config.yaml
n_mels: 40
hop_length: 160
encoder_norm: "layernorm"
encoder_activation: "gelu"
encoder_layers: 8
decoder_width: 320
decoder_positions: "learned"
decoder_tie_embeddings: false
optimizer: "muon"
muon_scale: "match_rms_adamw"
nesterov: true
orthogonalizer: "polar_express"
adamw_lr_other_params: 0.0011
final_lr_fraction: 0.01
adamw_weight_decay_other_params: 0.05
Rows from block 3 of the text decoder, named by matrix and row number. Rows with one number belong to one attention dimension. Each number is 128 + 24 x the weight over its row's rms, rounded and kept within 0 to 255. All counts start at 0. Numbers have three digits each.
# q: attention query (decoder.blocks.3.attn.q.weight, 320x320), inputs 240-319
# k: attention key (decoder.blocks.3.attn.k.weight, 320x320), inputs 240-319
q.3:107137143116150116103117146151181144123130127091147101119152130160144126133125137105160124080132123141113105094138107127103155129089121146132118100162168141182155123133120132115104119153168117122129101134143089108111073136108149151099161174
q.4:177120097107104104090147120113108140147113169131098132125147194118090126098132152160136134162096118127151123136097109161150103134103157112118122141159141109178128104133132159097103164202172082129102142164108190115094145131112133129139163159
q.5:096147106120158120123124149126088126150173148110098107123118175140156145122110135148123089107093098121098107168171085127140115125117110115144099155127127179142124124109133145111093127136126098071122112143142113078118134146121085127125117130
q.6:109137101114119067107148154071134102118122145132183164097103101145173109110108138075131136159136129178131087148129104137103174097136166147129116139189103127146100145106152104131148107139134133121134155160144142155154143111141120160120135139
q.7:096131085137118099172146127081157104132107131114139115115158098132099143114141141165100071116124126096083138117129152125158128159116134161152157123100142155142115131123126074115143155132078135098155071156072132150135095138115090137191108130
q.8:140128101179126148161114055095147110147138090142120156130125119107121117140113121082145126157079136110123143108126100087098108088134101096105148125186096148096145142135125093175138093129127080119117173122143141075148147127091149118137109120
q.9:156155131144125145122182130111140125148105140137107150131107116073103111142096123117128097107081097088147134098113137170145130105135108094087131115161164098157123138170106129151166133093151125159103112089118099153160145111135115084134145166
q.10:140147145093096102155164123134187100088141096185133132125149157113109131145146144149150134125142118113159124121132126134166083140146104164102092149116135134137129157119136163090105137143207125134136128159143150123097080106149150168123114086
q.11:106112129099151130122153090138093152113126072102153116141154092155161137182135112139114163161144144145162121125126116069109106130133164124100168130099055114115120097142120136098129126116153111152106102104091088147159118101135047112135137116
q.12:167125116129133138124134126163178130142133099149138146113108107112119149091095133106166166163116136143101108151111135113102144093143113095137095153181088055076158139137142139162133105151084128144109131142097117122128092145151104116131119165
q.13:102142140135155071119131115141129108106115124113128115083155113113110134114143136141115109140147174141105121097128148129114154163159146142098103079127126165127136105060111114171140112126121144126133134138083136142073129136145147099125150127
q.14:138139106150141143118121129143091186137122111171091151146157103123144118118135115131094120102160112147175157141102122096152140117109146124111148114182090124160144126150107132114106125122152152102126109123134151187173124100129114183127102135
q.15:104106171154132124124063119143084106115112126190151106175096123130092118128151141130117120095158157131125131126110112099143116103171145156110150096080128153127130098158087130125164094129152123137128152118138118124100118156129119148152090121
q.16:105142136126128151116123117132152122079110108132189113141077108117131136156165105153116152130170151115129121149159114143078137148134112121139108149108171093131119110114150124136121118124152130169140118130169112090138105144111152095124141122
q.17:166148131166131167149128144133090079117154131089166178144128133160140137109095136118097107145150166146168150184148157153144133132110096102153101113146161162092109120089142133148127129111101126149132128118112115135114133109113110141100123092
q.18:152110143141139119120117112085144134172162160152161118120131126153166129113118131080106077068123141156160188123124136134132145139156151134110183111121135140104135116120118101161132177170135131121117084137129127138144110119121170109137100101
q.19:142108134097103134143118133147169101129138121130110128152160124133152152165143144161129093141172104135102151134137175096118108168120115131136128070113126111129072123098117178157108167125160151105148102152109109164123115159135157083125127147
q.20:153132129137155113114128120053127152119136124128105105167113130122085109125134111127123125119138088163136142153114158152150138119127148160133119137119104151173092132114115130150100124140089141132187141097117148141101101087129084140124145077
q.21:093126117153096160160114147102149081121111133094149126148099094156141122136105113147108121148113104126117121142130125127096137132125113144109155164110068077123110084127176133094142127111085141092139136128131136127149113101206133125133092158
q.22:121175146145134168121151150164119142112137105111117148091153180128127127153157092128134173107147191123106112131118117134124121103112081170150137136110157083109122080167156114131104152121138181157137127152190119146132142114109129131140115135
q.23:084134107107150095113052156137098165145153147108162155102144158136109152136122115099101157140131131138141152084125102118104102132117133099138110105163125149137130149157134118110112150085147127110111123137124098171123159152086107149189181125
q.24:124129112094130123160131146153140131128103180118126132078105108105121134149158132140112132138114131120113143091143133110098118104136158130155131167124148173127122178117125112161144164089153132144092148090166128097136154186142138115119142097
q.25:123123158146135115136112116084159097164100111132092082115180144118140139160092164142123141074117096135069144120132125154108121129138116135106126086168112076097147141136087108122151160154148155157112120126124130139092162124163129098127146182
q.26:158135136123158142128128130140102151130168133136118127091147117144127138135132120115138126194135118111124143166132126081165111087140140144125120106100147145130174156124152122116129142155090099130151099107158128131162139114139091120128131104
q.27:152110118087135135131122154131154154149161121137142138153140149160153098153155163139157112144114127132068115102109114204146111163097130140134113134118103129092123120169149099135129114095127130154126118125134162095136129125127125117090132070
q.28:092107134106102166139127137125142151114149127087120139116112123130152093116129146156139134147149151163168083147106128161110098114161122117153136120132178146129135144158111142149132126128140115125181128125114134141135154100149160150131164112
q.29:142124097142153102133115106093092185110107096154082137103125116110123107089133086135174157105082113086119123129167118153145146122119146108133112137088125154103141156126158136119112142144142103132128140084149064107134148122139130154107106155
q.30:123132146070081134123125144143163097128112147157131156158120161099159142130109128147137174123136112137136118139111124177131142137154140101117160129135140111090095150109129118078088166111103154141093147143171143141113131138091159119114065137
q.31:113059120124134145111157105155114147134121171108073100157136109130072137117107120142125108103158112096118136131132124094150143130098126129150138148053115115138114124169086128125134058147106140070129128146104151141155134102120129074073126121
q.32:119068122109105113132151118142117111127149139128099142100164124110075120146113109125159107111089160153145122147126135143090106113091124176111134126124149151084177165161148139118115096107172101110098078149153105147166090161149125117127136162
q.33:131156130136120155109111133144168102128140108117132116104154125092123132108125154126132155162112071094178116131163142138147148159155097126141134128151118154121143153134101110093147161187112102115104135128142126140140115140108158118138141168
q.34:120121144081130139107106169130094125151150166114123132138113116155116130158140099146122094073117146072133080145135145147160193142109116067148097168134121148129140103166114115183131140141133169124098136129076147117113082156104149120148127112
q.35:116097149099107121128150080138134144105148162138119100126173158134128102117087150127145133174140135113102130115120120076111091163125117148116076139140116062145138100166130138148134173099112141130128175135171124134136120131154073127133076123
q.36:136158143107091105098116115130138114116129117099128127123178134098143158098131085119144094157107139134138155158159133142099103094134103096086177117152125161113126135103149102098112145071136147112145146148165106133103132112135154122153191140
q.37:129121157109112087116132119113161103087180087067204102132130117094120112120159153146140114126097126130138122078131124123135120126157113130135125125124137152122098155137131139102155129176122127124134128143102139118132153115103121165122143130
q.38:140116115145106139157130157150099137148150141127143193165162152142116129093130123110153146107176120099156093127110167131122111110117138106120131126136137114131184162157057135114118138161143120075143154105151127122145119129158097128178101096
q.39:166151115113110117117086133133145141119139153129082140155135102102076123111094120101154142099103123156125102100139108154115121143168136201123074135121130162115110116113137143135129145099119123106137133114108126120119163094151110146125102131
q.40:120114118140115142126097103105111119157114147143102089133126160144127138121106122155132141117096107131165108138141127147157125131172135177107122110116170107151169141091122079149124162124118090126138117108133110125128155144091099097153124069
k.3:103147151137091147104152093136120157157120116131134153152107174117150175164154143142110112126097194142131133154102138145111124182127092090168186097176128153126132086131120147113138132125095137088113092100153133166122144090120112115168120112
k.4:088126145160117151123099143091139115145142153104175123127086125154172132155098132124149131142077148197170131136131128098120158065090134148137112172125115102117113158103163105091131131123155104155127085132108100143115093137149132117131120139
k.5:113128117146148105158105126147187104157097131104126129136097137147140099101116153159132085122106146118111187086113092132118126157128158155139126165158171092149128132155133137092129116161092145165157134115137134162141114125142142120138150134
k.6:114115116150085144093129122121112075139172180134108121141170144146119115085155202191115110140147155136126144135116175114143119154151114081097120073119124153142114106136099151117127115133111159093096144126151171135113112157122164129136151118
k.7:137103127126133158127095158094113115132156092138105149116118109130124096152136088165161159133130157122111125142128166168139109083157133148133140111138121169165089096136151149119118083109125112167172161164114136165128165058135106124138095137
k.8:099142131077126158114125158134136160082098120133097140096135111162096149137139116169105136112108143161143125087104117136135119125130172131114108116111132132136105115124139145142089127129127099106120120096109153146131153107149149107164130142
k.9:146146118108127115148170110148119130140090162097159132124110195136142119155154103161143140148091059144157141146162155110131137134145130137128085144057100127134081174053163138119116135136130127103101121116164097151093166095093144139139131125
k.10:125150110085112154144180127134099153113143143194141110099075149081112125138123143146118037121101124091125130114183125133133147131114123098071099106130140131081166152115106140123119133143108135107162152130146150090090126171120103141125108126
k.11:156109138129169104134087150142102144092127122159117110125140154116101170124156155129189155111138126109144123127114118131148095126136116151093140132132109072159193143136114139143129116111128128147142123165117143102075142122134137138147081109
k.12:173129115133113110105070157097115130128140183089148085163107100146115144155112138097101097128145150102101129111096134115122088127109129116157137166078092110152100144119129127189160088162142118120134149138109101157120121129125106127149181113
k.13:142121155165135157118120131101127143121116182127141141129107126120134079109122118084187127166155140158145126087118094118138146177099143108172121134148139138122177133111132150113148147162148132133132095129134135117142151121147186163150085147
k.14:106094134108121108126169112096127115093142085111139126131153103143124098121127116118137176117118114077146115149123161145106142148137111087120104098142134114157148144128111098116145138132159132141104164144103143144097120106099157132103100107
k.15:154115089122145112144138123079158116134162126119072113161132073145149130148125126126147106146181113143121041128142096102157104102121107134117146157148132137140141083154131119097080137083118106157112150156124150152151152134148134132119131152
k.16:117143144145158130138086133109129100148093120116111090093099143100130125098153095092145095148130130141149079136140152130150114089125132155128092132154142128105135135098100117169092110113112148083125154157141160097131075125152120101067123091
k.17:148091107093081099176154138190145118118103154096148162142101126126130136135137124161128099096135126111117141117107101122159132124113109128157143121102161164101141138140093141144153159160114108140106112133121120102092116113121108163146098077
k.18:124120147132142121116150122123143109156110105127128137141168158118147100140102146112145116168110129169123098123115134126114189113133132118150118129124144108127095101126135140140127134138149150122140112118141159136104091133120080118101120174
k.19:143161115120173097134134153083087131093103153073133153147126092083114108156153120109133151143130116097115108160162112142128169126130103117135143149144125112121109129166099147138117124138149131148137128135099156105113096141167110141110126088
k.20:141106126076142138110105099176104171126131110131129143147113130150147138124124136063124121144166089103142125121162142096137159113131106151166093133149083092102146135113113143131116128148135091139132098117118132158145105122107159105160131151
k.21:219145117126123115107140154128092133112134092145104150088137123071140135150123121122131118134169109144125133162127136118133132146115102180117124129101146119115170129123100154103119110096163126102096098158127115106117085107116113138098160083
k.22:159081116116130143141128125139152116137152172133149123098141091168127134148123110115084129124112090147108161116108077101095117102093139126147133118117086113130181095175169135140131155099122137093130132148123117089144156167175138120132127165
k.23:133172171112110134126128132126131136092108121127165121119088117077164117116151147174120065104167192118151156117106127124111135121115150127152142141144117118136094133125183107150125132129116160141120138156135191112148116142117111097136132115
k.24:129136111128088137160148113173126133130148118112142114094198121128124171122134136138156159092075117156118113153132182133123105103144171125143150149123138147073155136108154114110128138115117131106167146075122109158163106135108131117155114112
k.25:134145130148123111128106133131114122161165116129141143186108114130100109101153144091096170144137125082113119140138087144139153118151110123135142155131114119122140135180153117108146123081166113119123113155089100156118152074118094170141140150
k.26:100126120122112123110115157107135139115168147157123108171134166133142143089068076140132129124135098123146115107168149161131125119137097157127123157151143104129113139129119107107113131109150158067130108129103128111121171149098139086126138150
k.27:100151104164129143115112104123079126095121126112098102126127151120121172135109123160103136082123085073137140131130141121138112123145138144122151125095115127170113099130131130131080149122125124132142122095107090111142124146179176157110113167
k.28:118079133170150123117112099147133143133098107136127159155135096131142105104149163145144155161110148145091114109115140069113131150135138083098124079131128146141089125096106122167111175152118105114109146135154126119124130185092102088137151124
k.29:140169143105106118148153102147126132169111141098120149159147115165123140108125164106127156077116117166136169134123154167071099125133125109154135091083139142133141102088065087147168112159074109175169149126150083099160133157105122160134136148
k.30:131104142131134142133138122113132079112154098130112129105117081108146096148121132163095144096158136083138089125131099152148123111118156140107109132081129154127126154169107120158092122093139112157139129121135148120120148149103079138110123103
k.31:091155122156120117098151108116156143111096090146103148112133154158124123124128078082096137151123142090139139157150144157127170170153169146158121121123117112148138133129084149134161113129123151142154137089130119111113093094124129151080120092
k.32:115134124156119075104117110145144144138134107168089103144109143106134154102136155138165108117137101114091123151101133131129127124141149117161127113141122082129131152097085108182126131075132152139125098136136155118180174131140154143147119126
k.33:158100140168152101135107111140141105123128152091110117139142099129114144141123136127138062141110118168133118107129121084152167165124134127140089093097141125101135114056149132102092095113142116111155136163118123155102126132091176095149152095
k.34:129144095126129147138157133109144122110087138112091096141121137133119082136091163137111132119137141123147118155115139119096116176069131147107109088118132121160122104163127129085066113117146106108114125136183123123142109163145144095127116114
k.35:139083110141142137140110095117153125121143129113139079126127183155195175130157138109131119101084141143134160092121107153134120128129123104107117108135149145118121128109148038121124142128136128130159106120095146103159125127077152139135116086
k.36:119105123176140112172115147151137114143116115146073158137105076140143132122096127113175160149093116155159152091138144155109127147112073107117143104159106135104124123132140127132117137157146143113140119128139073111103141133153085131087083149
k.37:126134158115101162149100116118106130151101119148114099115089126109089132123124089142151167132166146122131123131111102123118082148144168147136121117128101118111100104119133128143103114100131118109107109145146167115128119137173129112145146155
k.38:117114164122122140136112128175141138101171165130124132130120139096122113122137180110095141131139128165144133111128124165130125120098086149143131104110106092123146143107168083137125088110083156114139163076157178128116172100118131119084106103
k.39:143119165174126114137123132135138133146134148126120133133176143143099161074124096119165124106120137105116150108156120134105132114131134119109099161164087103080127131151098153122123135160098137117115118131118147116098119159171130148129135143
k.40:113129151152156117087128122127137096134129157116145153135118142121113184141125110135082112147109103169121161113113079118147182154109123103077066106147124119148137155097134140104085145150091123137142126110144134122092140141131151140113126107