config.yaml
model: "encoder-decoder audio transcriber"
dataset: "read English sentences (LibriTTS-R)"
train_examples: 15625
time_shift_ms: 50
n_mels: 40
hop_length: 160
input: "log_mel"
spec_augment: false
win_length: 512
tokenizer: "char"
vocab_size: 32
encoder_arch: "conformer"
encoder_norm: "layernorm"
encoder_activation: "gelu"
encoder_mlp_ratio: 4
encoder_head_dim: 16
encoder_fused_qkv: true
encoder_qk_norm: false
encoder_inner_norm: false
encoder_moe: "top_k"
encoder_num_experts: 64
encoder_moe_every: 2
encoder_expert_mlp_ratio: 1
encoder_experts_per_token: 2
encoder_shared_expert: false
encoder_subsampling: 4
encoder_layers: 8
encoder_width: 160
encoder_positions: "rope"
encoder_kernel_size: 15
fusion: "cross_attention"
decoder_width: 320
decoder_layers: 6
decoder_norm: "layernorm"
decoder_norm_position: "pre"
decoder_activation: "swiglu"
decoder_mlp_ratio: 2.67
decoder_head_dim: 32
decoder_fused_qkv: false
decoder_bias: "all"
decoder_qk_norm: true
decoder_parallel_block: false
decoder_inner_norm: false
decoder_positions: "learned"
decoder_cross_attention_every: 1
decoder_tie_embeddings: false
residual_init: "none"
optimizer: "muon"
muon_scale: "match_rms_adamw"
lr: 0.0054
momentum: 0.9
nesterov: true
orthogonalizer: "polar_express"
adamw_lr_other_params: 0.0011
grad_clip: 3.0
steps: 3300
batch_size: 64
epochs: 13.5
lr_schedule: "wsd_sqrt"
decay_fraction: 0.4
final_lr_fraction: 0.01
warmup_steps: 60
weight_decay: 0.06
adamw_weight_decay_other_params: 0.05
Rows from block 3 of the text decoder, named by matrix and row number. Rows with one number belong to one neuron. Each number is 128 + 32 x the weight over its row's rms, rounded and kept within 0 to 255. All counts start at 0. Numbers have three digits each. After the name is the row's rms in percent of the matrix's.
# gate: MLP gate (decoder.blocks.3.mlp.gate.weight, 848x320), inputs 80-119
# fc1: MLP up (decoder.blocks.3.mlp.fc1.weight, 848x320), inputs 80-119
# fc2: MLP down (decoder.blocks.3.mlp.fc2.weight, 320x848, transposed), outputs 80-119
gate.563 111:132121130152137098171205109138044140132157085125117152096147109178138143187111118162118142116148075124105120140177097119
fc1.563 112:089144107122116178094195152147096116109164160149122125170165165130121098162143121155159144176132140119132113163069072119
fc2.563 115:120129107189145136117133107090135105107096107121104131134113133089083095172126105144199122115119114132091154124162164106
gate.564 066:093183079085170115123106188148107176126188175124066159098167122145190133113102126120113095075161100085118069125097103107
fc1.564 064:148136134129091160105142143117091145130115112151101123107122175160104088049097126157107126150108149127110066156146108124
fc2.564 067:155150115133101117159081133105176141147160073127155076153125112170131124148089173115165115176097117167159170146110081105
gate.565 101:082124126117165178107148110082123132109119136101155076210192150118118121165113093092177188095145111090103121127135170136
fc1.565 099:180083140112136134094136167097130113144098119135167119157105119110150168139141049133164135139211118093097115137162122129
fc2.565 098:062146134153173157169189103111162109100149084144159122105159150126140119124133116037099139129050079119148105066120092137
gate.566 101:110145107134155084090131123161117127121114151083122153150162176111128151162120150090123113131081090141123135151114067119
fc1.566 100:110149133184061141093145103108054162112117140171146102119084163143147098085126122045124119150093187190087084098155151120
fc2.566 105:095110110184129160091074151131119144206094117108139159119029126120112126155166092118093172164133118063165116144132086146
gate.567 111:166141135147158179126144085121141111087151084084137137076170127140055121104144120119127101148105125114148095138178102152
fc1.567 114:102152130111068158155089095145127134180154128098125147081152143152089155151149117134131129151143109135122044110207142097
fc2.567 113:116115145142102140170139140127159140162115064142093143170109140125078145150137111120089086172136131111139113096050165165
gate.568 107:172068069115123127141148177125122114122130184099142101143140106145107176140079161078160197135170140098158116152110084163
fc1.568 108:149137148153119106146123115155120142100078155098148170085095113169086151143081109103130150120095061098117067185170135145
fc2.568 106:111155115125169127125096102155101112098094101120113057113128128133066119142120103102166117146126077127063088073119082157
gate.569 117:145196156128093108084140084103136092180123100145079084156112214192129172048129157119126111090138123204139169154165093025
fc1.569 114:109113169169140154100142087090163164167129144108150104197124155134096113116131150109108113161104086092143168056114162133
fc2.569 116:154133113146115153124125126158157177109144161116074106127090127164157127146143122176134096080121117125084160148122091130
gate.570 109:174143040159095149127037149080115095123118152163154092115117069207132100191094155107126084139130113155097118113108135130
fc1.570 113:143178138125082092160088157109138132093118122134176112153243129109107113083106142112152130145141127108122151166105130121
fc2.570 111:147144142076141144195164038103127106099166169161133146107088138130095109127116107197129126120106168108093158101132122152
gate.571 109:128110106116081110125142041124125169106138126163131179104079072077116141131097189163157144114174086131109129147158063151
fc1.571 109:157118106133152167164104179139095078125143136106164153150114102128095073114149158089082062042111150093163105165113087122
fc2.571 104:127033157147120064082096200135141193133131123124130133138128160091129183123154105115208124134084092143141160101157157082
gate.572 104:124102113080169157115096139160153113155159186127142120103117141104110137133130097121109101112176099130144160097110100132
fc1.572 107:140113070150109168131144090168066094098115078107079142120138126081165128178150167126196168120139144141153090099104082148
fc2.572 114:131134150121116089151143136081125110104098114181113064109140151114105123155140145115149096139130169090153131084089130183
gate.573 091:071065065117120103100186147136119097177122143136060113133143140102135161137125180095081193165136116138132114105142134087
fc1.573 091:063106115099140120103131128158165149127164111147072179105087111112128115114167124123092152158162180147114131172105153113
fc2.573 099:089111122165132108103057152129193127067157152087166207157058156103165184115131110090114113116130124137081095170121170170
gate.574 094:135147096099119105093064141126098136179185126120152143112093096102135148095151093071163077157109090158117100069134119151
fc1.574 098:098138093130166068094199169140086067135127130166105156106139082161144175174079096126174151125142141114086121150101142154
fc2.574 092:098086099092115079150130146076136156146183118106122132170112103090114184087113137161168113092098112166119096170106167150
gate.575 107:120134124134170176181119085106157100083135149109084128133135084117144116183061220158197146114127165121180161117117105128
fc1.575 102:116126112150166079080150160113129115125123075170110141134115095140132102132062130093165100084157161109111138109120139108
fc2.575 104:166128130112081136091104125166138104077111124138098123118099174164149110124164182102152139074121166161094062131087209122
gate.576 097:157117166109129103107120175123097141162119079134127129143150146167144099151148105128119091105137084124148134199055116128
fc1.576 101:144138187095176194160124122214124161121101137155163098118123152102096130157134108152137106172108186122142099153119116171
fc2.576 093:115084139049080108158118164126062142176154098147186150092123137126089126154161122155105112127170171118131118107119084164
gate.577 105:164126182196125060102132096078129109133116155089113132109149075132097147151071091103139120156112171149161114198145143124
fc1.577 105:099118130088089133139123155098147045155114101127124129123135119107146115123128150179110124128183085118125107147135112149
fc2.577 104:173171122176153104115093182190113151085088128073149172097090074088149143110062131066153099130078177165008126115122168184
gate.578 101:100134176149165083152101124147064103114069171112187102172152061132139210112101117201121160141075108101096186120153124125
fc1.578 103:156128117081149181146109139122143156094156134090135062138166153151140118108145106122138128213092127098147122143175160107
fc2.578 103:146039103171126152073140136163172125087149192118174088135108138154166098102177156154078159077090151145143082085122145122
gate.579 112:192144115083072159142189125161193177142122100121083090103094075154134157180142142160125099190160101166151162149150111190
fc1.579 110:093108173120111099124159111134178153166112060109137118104127170112101082118163094189154121078146097204086159100151154124
fc2.579 100:073073109158157114092106088054095135123141082090166126144134139155083122147101130161118111165110114064122200201161141156
gate.580 084:087074059120102134087168109094097168119122140130206105119102151135079131097125146127137135101114107152186101161146085137
fc1.580 076:083165136135125189054129121175074118141129145080132108125111170147123197190130086073122132112086193121145066161079101141
fc2.580 082:139126181137126160108105100095132142128141158157164106131123084121164126149085187117124122158127129122162134095118117090
gate.581 105:103174129137080081172124161127099107146179117144078151117140109134158158110063169120139191108115188125168089044131121153
fc1.581 104:162122117176110071147180140150146101162124124134155094146145116152170128150169118116093136134124069146138161172142107147
fc2.581 103:109174120088098178127178152107144144111092174099176132174086100145110125107110145151143128121170160196158203079090134100
gate.582 104:110151120113164139138141205180151116130114096144160107126125124126157121140160061168145188105188152163147112112137131087
fc1.582 110:144121134060083146157163108124099137120130178105117159088112105139095131068145146137127098100152162117095185179155184208
fc2.582 101:126137191165079230135072130124088133131145138140121102076158091106109124093138113084161105119134133100100112073207163090
gate.583 096:127141134110135127181133163139130107103195179117104073159100116164102110108189121147149158180116182131123100178122101068
fc1.583 089:081193118095137139135153141130145112135127095125140136126090123090190108125090107067130134114110168119114115149082118184
fc2.583 097:138127131111093148155119065133072081180113156078151123086139132134143176105152111168230114151167137095140176087114094092
gate.584 117:135145104196126122191117161140062097115177149077115142101191155100141127075128187161072149080173092076112121117108163195
fc1.584 114:076127132097108153167164146085104120131155099150182138133140144144146171117079123096072149097096106117131094161144091138
fc2.584 111:096138102148134120123179122102138116121091164134103093204109111111151113130037053126069172070156170137102105116138129114
gate.585 063:090096092091136141177084111144135128141117123090125161095158111156226161130075128177167101153124096083167119129156141191
fc1.585 064:130094100110188109129136138098109079157131088161085085172126096084183178112122140124119127166105158099152112121184165067
fc2.585 063:176167130117106120141126136153164163099141133129135139103113117178158080135147163182144152117101128117131168186129168101
gate.586 102:135060149132147070111148080139116143095080117132127117142114105075140172133062157102127161115121123175058067127095101087
fc1.586 097:110135140126140140153129092121101115145095088170138135109122079103109075131086211121165125147116107143122105094063116053
fc2.586 098:125125118141116122111080137128108109062115117102141201149100063158105134152127127146113122074132150196147152144116115186
gate.587 076:134113152133183090105152155176082136164089124156145154211128171136130126156175095100099113065109111146135103104103126157
fc1.587 078:120127099146035187145147132164125134111127087175149159094173153128113116113177114124190154086146115098152099065157117135
fc2.587 079:116122136159142144089089057155115144181151176147127107098088111073131101183165073134126147131112154159111169156128124106
gate.588 095:147113110110096150196146152118133152122183186110190118154091124197152089112125141117150125148095100156151131156146139158
fc1.588 093:164112174169152156137151120158109107175096155120129157092108119101134100132119174109178183101090110085197154157110145158
fc2.588 094:156118088088122112173138123146092133154159173134114103120146100080115164164153160170130103132178146176113165072192095118
gate.589 111:117183143142242098134100127124081139086089118104145138162121154098137117136120075182119125146143131102127134115150137110
fc1.589 104:186159129132091098145116137146142099133108134154136097110118121178076107148144131122100107117145094199064073096135112144
fc2.589 108:167107125166119178164108143153152149164193109122088177157139080106115145115142114137144149078108186123166106131155141132
gate.590 093:198134114111172128115098159151090142075135135154055153114144103157093124160102171105167151077133179086075152148082121159
fc1.590 103:128132134129120148073096153173135184158109117124123106120027129178174128140174125145117096127146123150140128109125115150
fc2.590 099:097152171132160125070182120157162173116181131119147131154141166100152044098112143137097162099139109166101159157104114064
gate.591 097:101153097161116134108135133074067068105124093183157133129112151115088176105149173087104138091109095120100137137086114141
fc1.591 101:093137081076129190124092157097180179121144113151092133110150115150191125101125144114144106100081166175110101183147141104
fc2.591 098:141105201164073112145122110104064107129191135124160106144100158091114152107117139137159102120202116141137156132125115120
gate.592 099:159156124145159138101072169132118062115074168147115120079122110153128137132140100156163136085119089095122083118129126128
fc1.592 098:083135133080157105107175116125135170112108145154188130122113129139141106181105147158113157061140102108128127152142124115
fc2.592 107:107146105098082132145172178150208118130134107103149128117083070202085124122128121108101099141088146143103105181131138115
gate.593 107:173114118138158106111100111177073048101145115111101104153175086142104122161139103180099150170144093115122104154142132136
fc1.593 101:149136082178123109147193196122098121138181094182133113092146205150193083176123164203133154181081144088124165153172109085
fc2.593 109:144125160094179161124139171087142130100149158091102116125143137131150106122174105130065146162144123140131149157146119144
gate.594 109:120115224095125068094112113111110183121066068070135115176143144150207170117139096145142181142187078129165088134100178175
fc1.594 102:109117104150148188078174124153105084109103161103120114159108171157115163128091128138083167137117153149126167137144049113
fc2.594 102:116121115133153137140132145112190123112098060162078190107153117156128049171123131163109166139117093080125144129104129144
gate.595 109:100176092149144156131155115161092133091121102136155102187144099088170100118133092118188147125138103143148097130137150096
fc1.595 113:119083144154109174147131084084107125141161124087121132127139106122112089106114178128101149138142142124122063144100110127
fc2.595 109:160132137151114099085101142114171173132092067099155092097091116119127135165118117133148128087139124090127059189146140134
gate.596 119:129168084145118100071173152152122136097222196181122149099127096126068093155129138127142138185153076097108180140139072184
fc1.596 113:183157099152092185142091092108078146117112136160082152064103081191118136050150055067136110156176172122108170112114143136
fc2.596 114:142187121166073096091091068105156125084211124143155113091153131068164104110138146146071140141131139117109081157089192111
gate.597 098:108118128122158108086206171105158095134104116130052117070064116090113119088117084141175102124152047119165107134122110064
fc1.597 094:096092150118051122141091089128182148100124150143091121130070147177141179096089127162167159132111119119155140149100079111
fc2.597 097:175184117120133145109151066102110120110162146197049109152134164141132121154134075177102091109131165166112111145050143133
gate.598 118:090126166126095154198161093146111098110153141094083110109160109136168099058167075141085156139171134122104172165086176132
fc1.598 118:114117144175150152126161127080112158173157093119072121177132115112125151175145114104100176133048110113104075134117103152
fc2.598 115:165121187183106100115114146132170094123037105198145125055061068149102196104140186152136085116192104195130089113105061149
gate.599 096:102140089093161092132136147083202118101143125146127087166099080146115053073133107138115099118122124178185092093128188074
fc1.599 100:096155110114173136065140186094218164106174122193124172147127110186176103118167131174191109108157186146143107150130193106
fc2.599 092:142147137127192130135135140139088130115155110161235129186155091114084134136074172107138126157113123149178148145108122139
gate.600 103:159142134099149149152162097114096161099159146153159071140105121164098125118124055101134109148102169011111112153187107088
fc1.600 107:098114144126182100171146125091198085094121162122133116147114103079086085105119114146106099150072160151145145183196113103
fc2.600 100:122127111125086125150174072119104146145150101104092119147072128097171141132144136127129191123122115161140145112153131083
gate.601 109:106132112136100143168117140106131127112118187141140140116087064186182130126171158200145086152045190113135173113118116111
fc1.601 108:169132153119076154122113115198080173109172136155097161125109144156115139103159096082159203120145084104135139148136101106
fc2.601 109:173168122215168108116131156115177143095112138139112139097077118112120106152150130161168165108157155150126119142124122135
gate.602 108:095150128085151177111104125137136116149195149110143092131139176122109136208095115108109134135118180166172097171117115133
fc1.602 103:198098070148098155155125125136155101114110154097113165101131106119120139111145167137151138123081065031138143113090160128
fc2.602 108:110136170122092152129118105171100123128155120136095137120166171157199158105164093106130136133193108056156131181087114119
gate.603 113:135121112128128110070177112060128174092135115155138095118165120108169077166065142095096166108148092085196175120189157091
fc1.603 100:111134190130141139110112079119094150111132165146096156165152065085134081118151120137116144139125136101124052106092083083
fc2.603 113:083135146068097183149104146155182136126160122122131110120150184098113086118114122112145161074041123151083149128106126179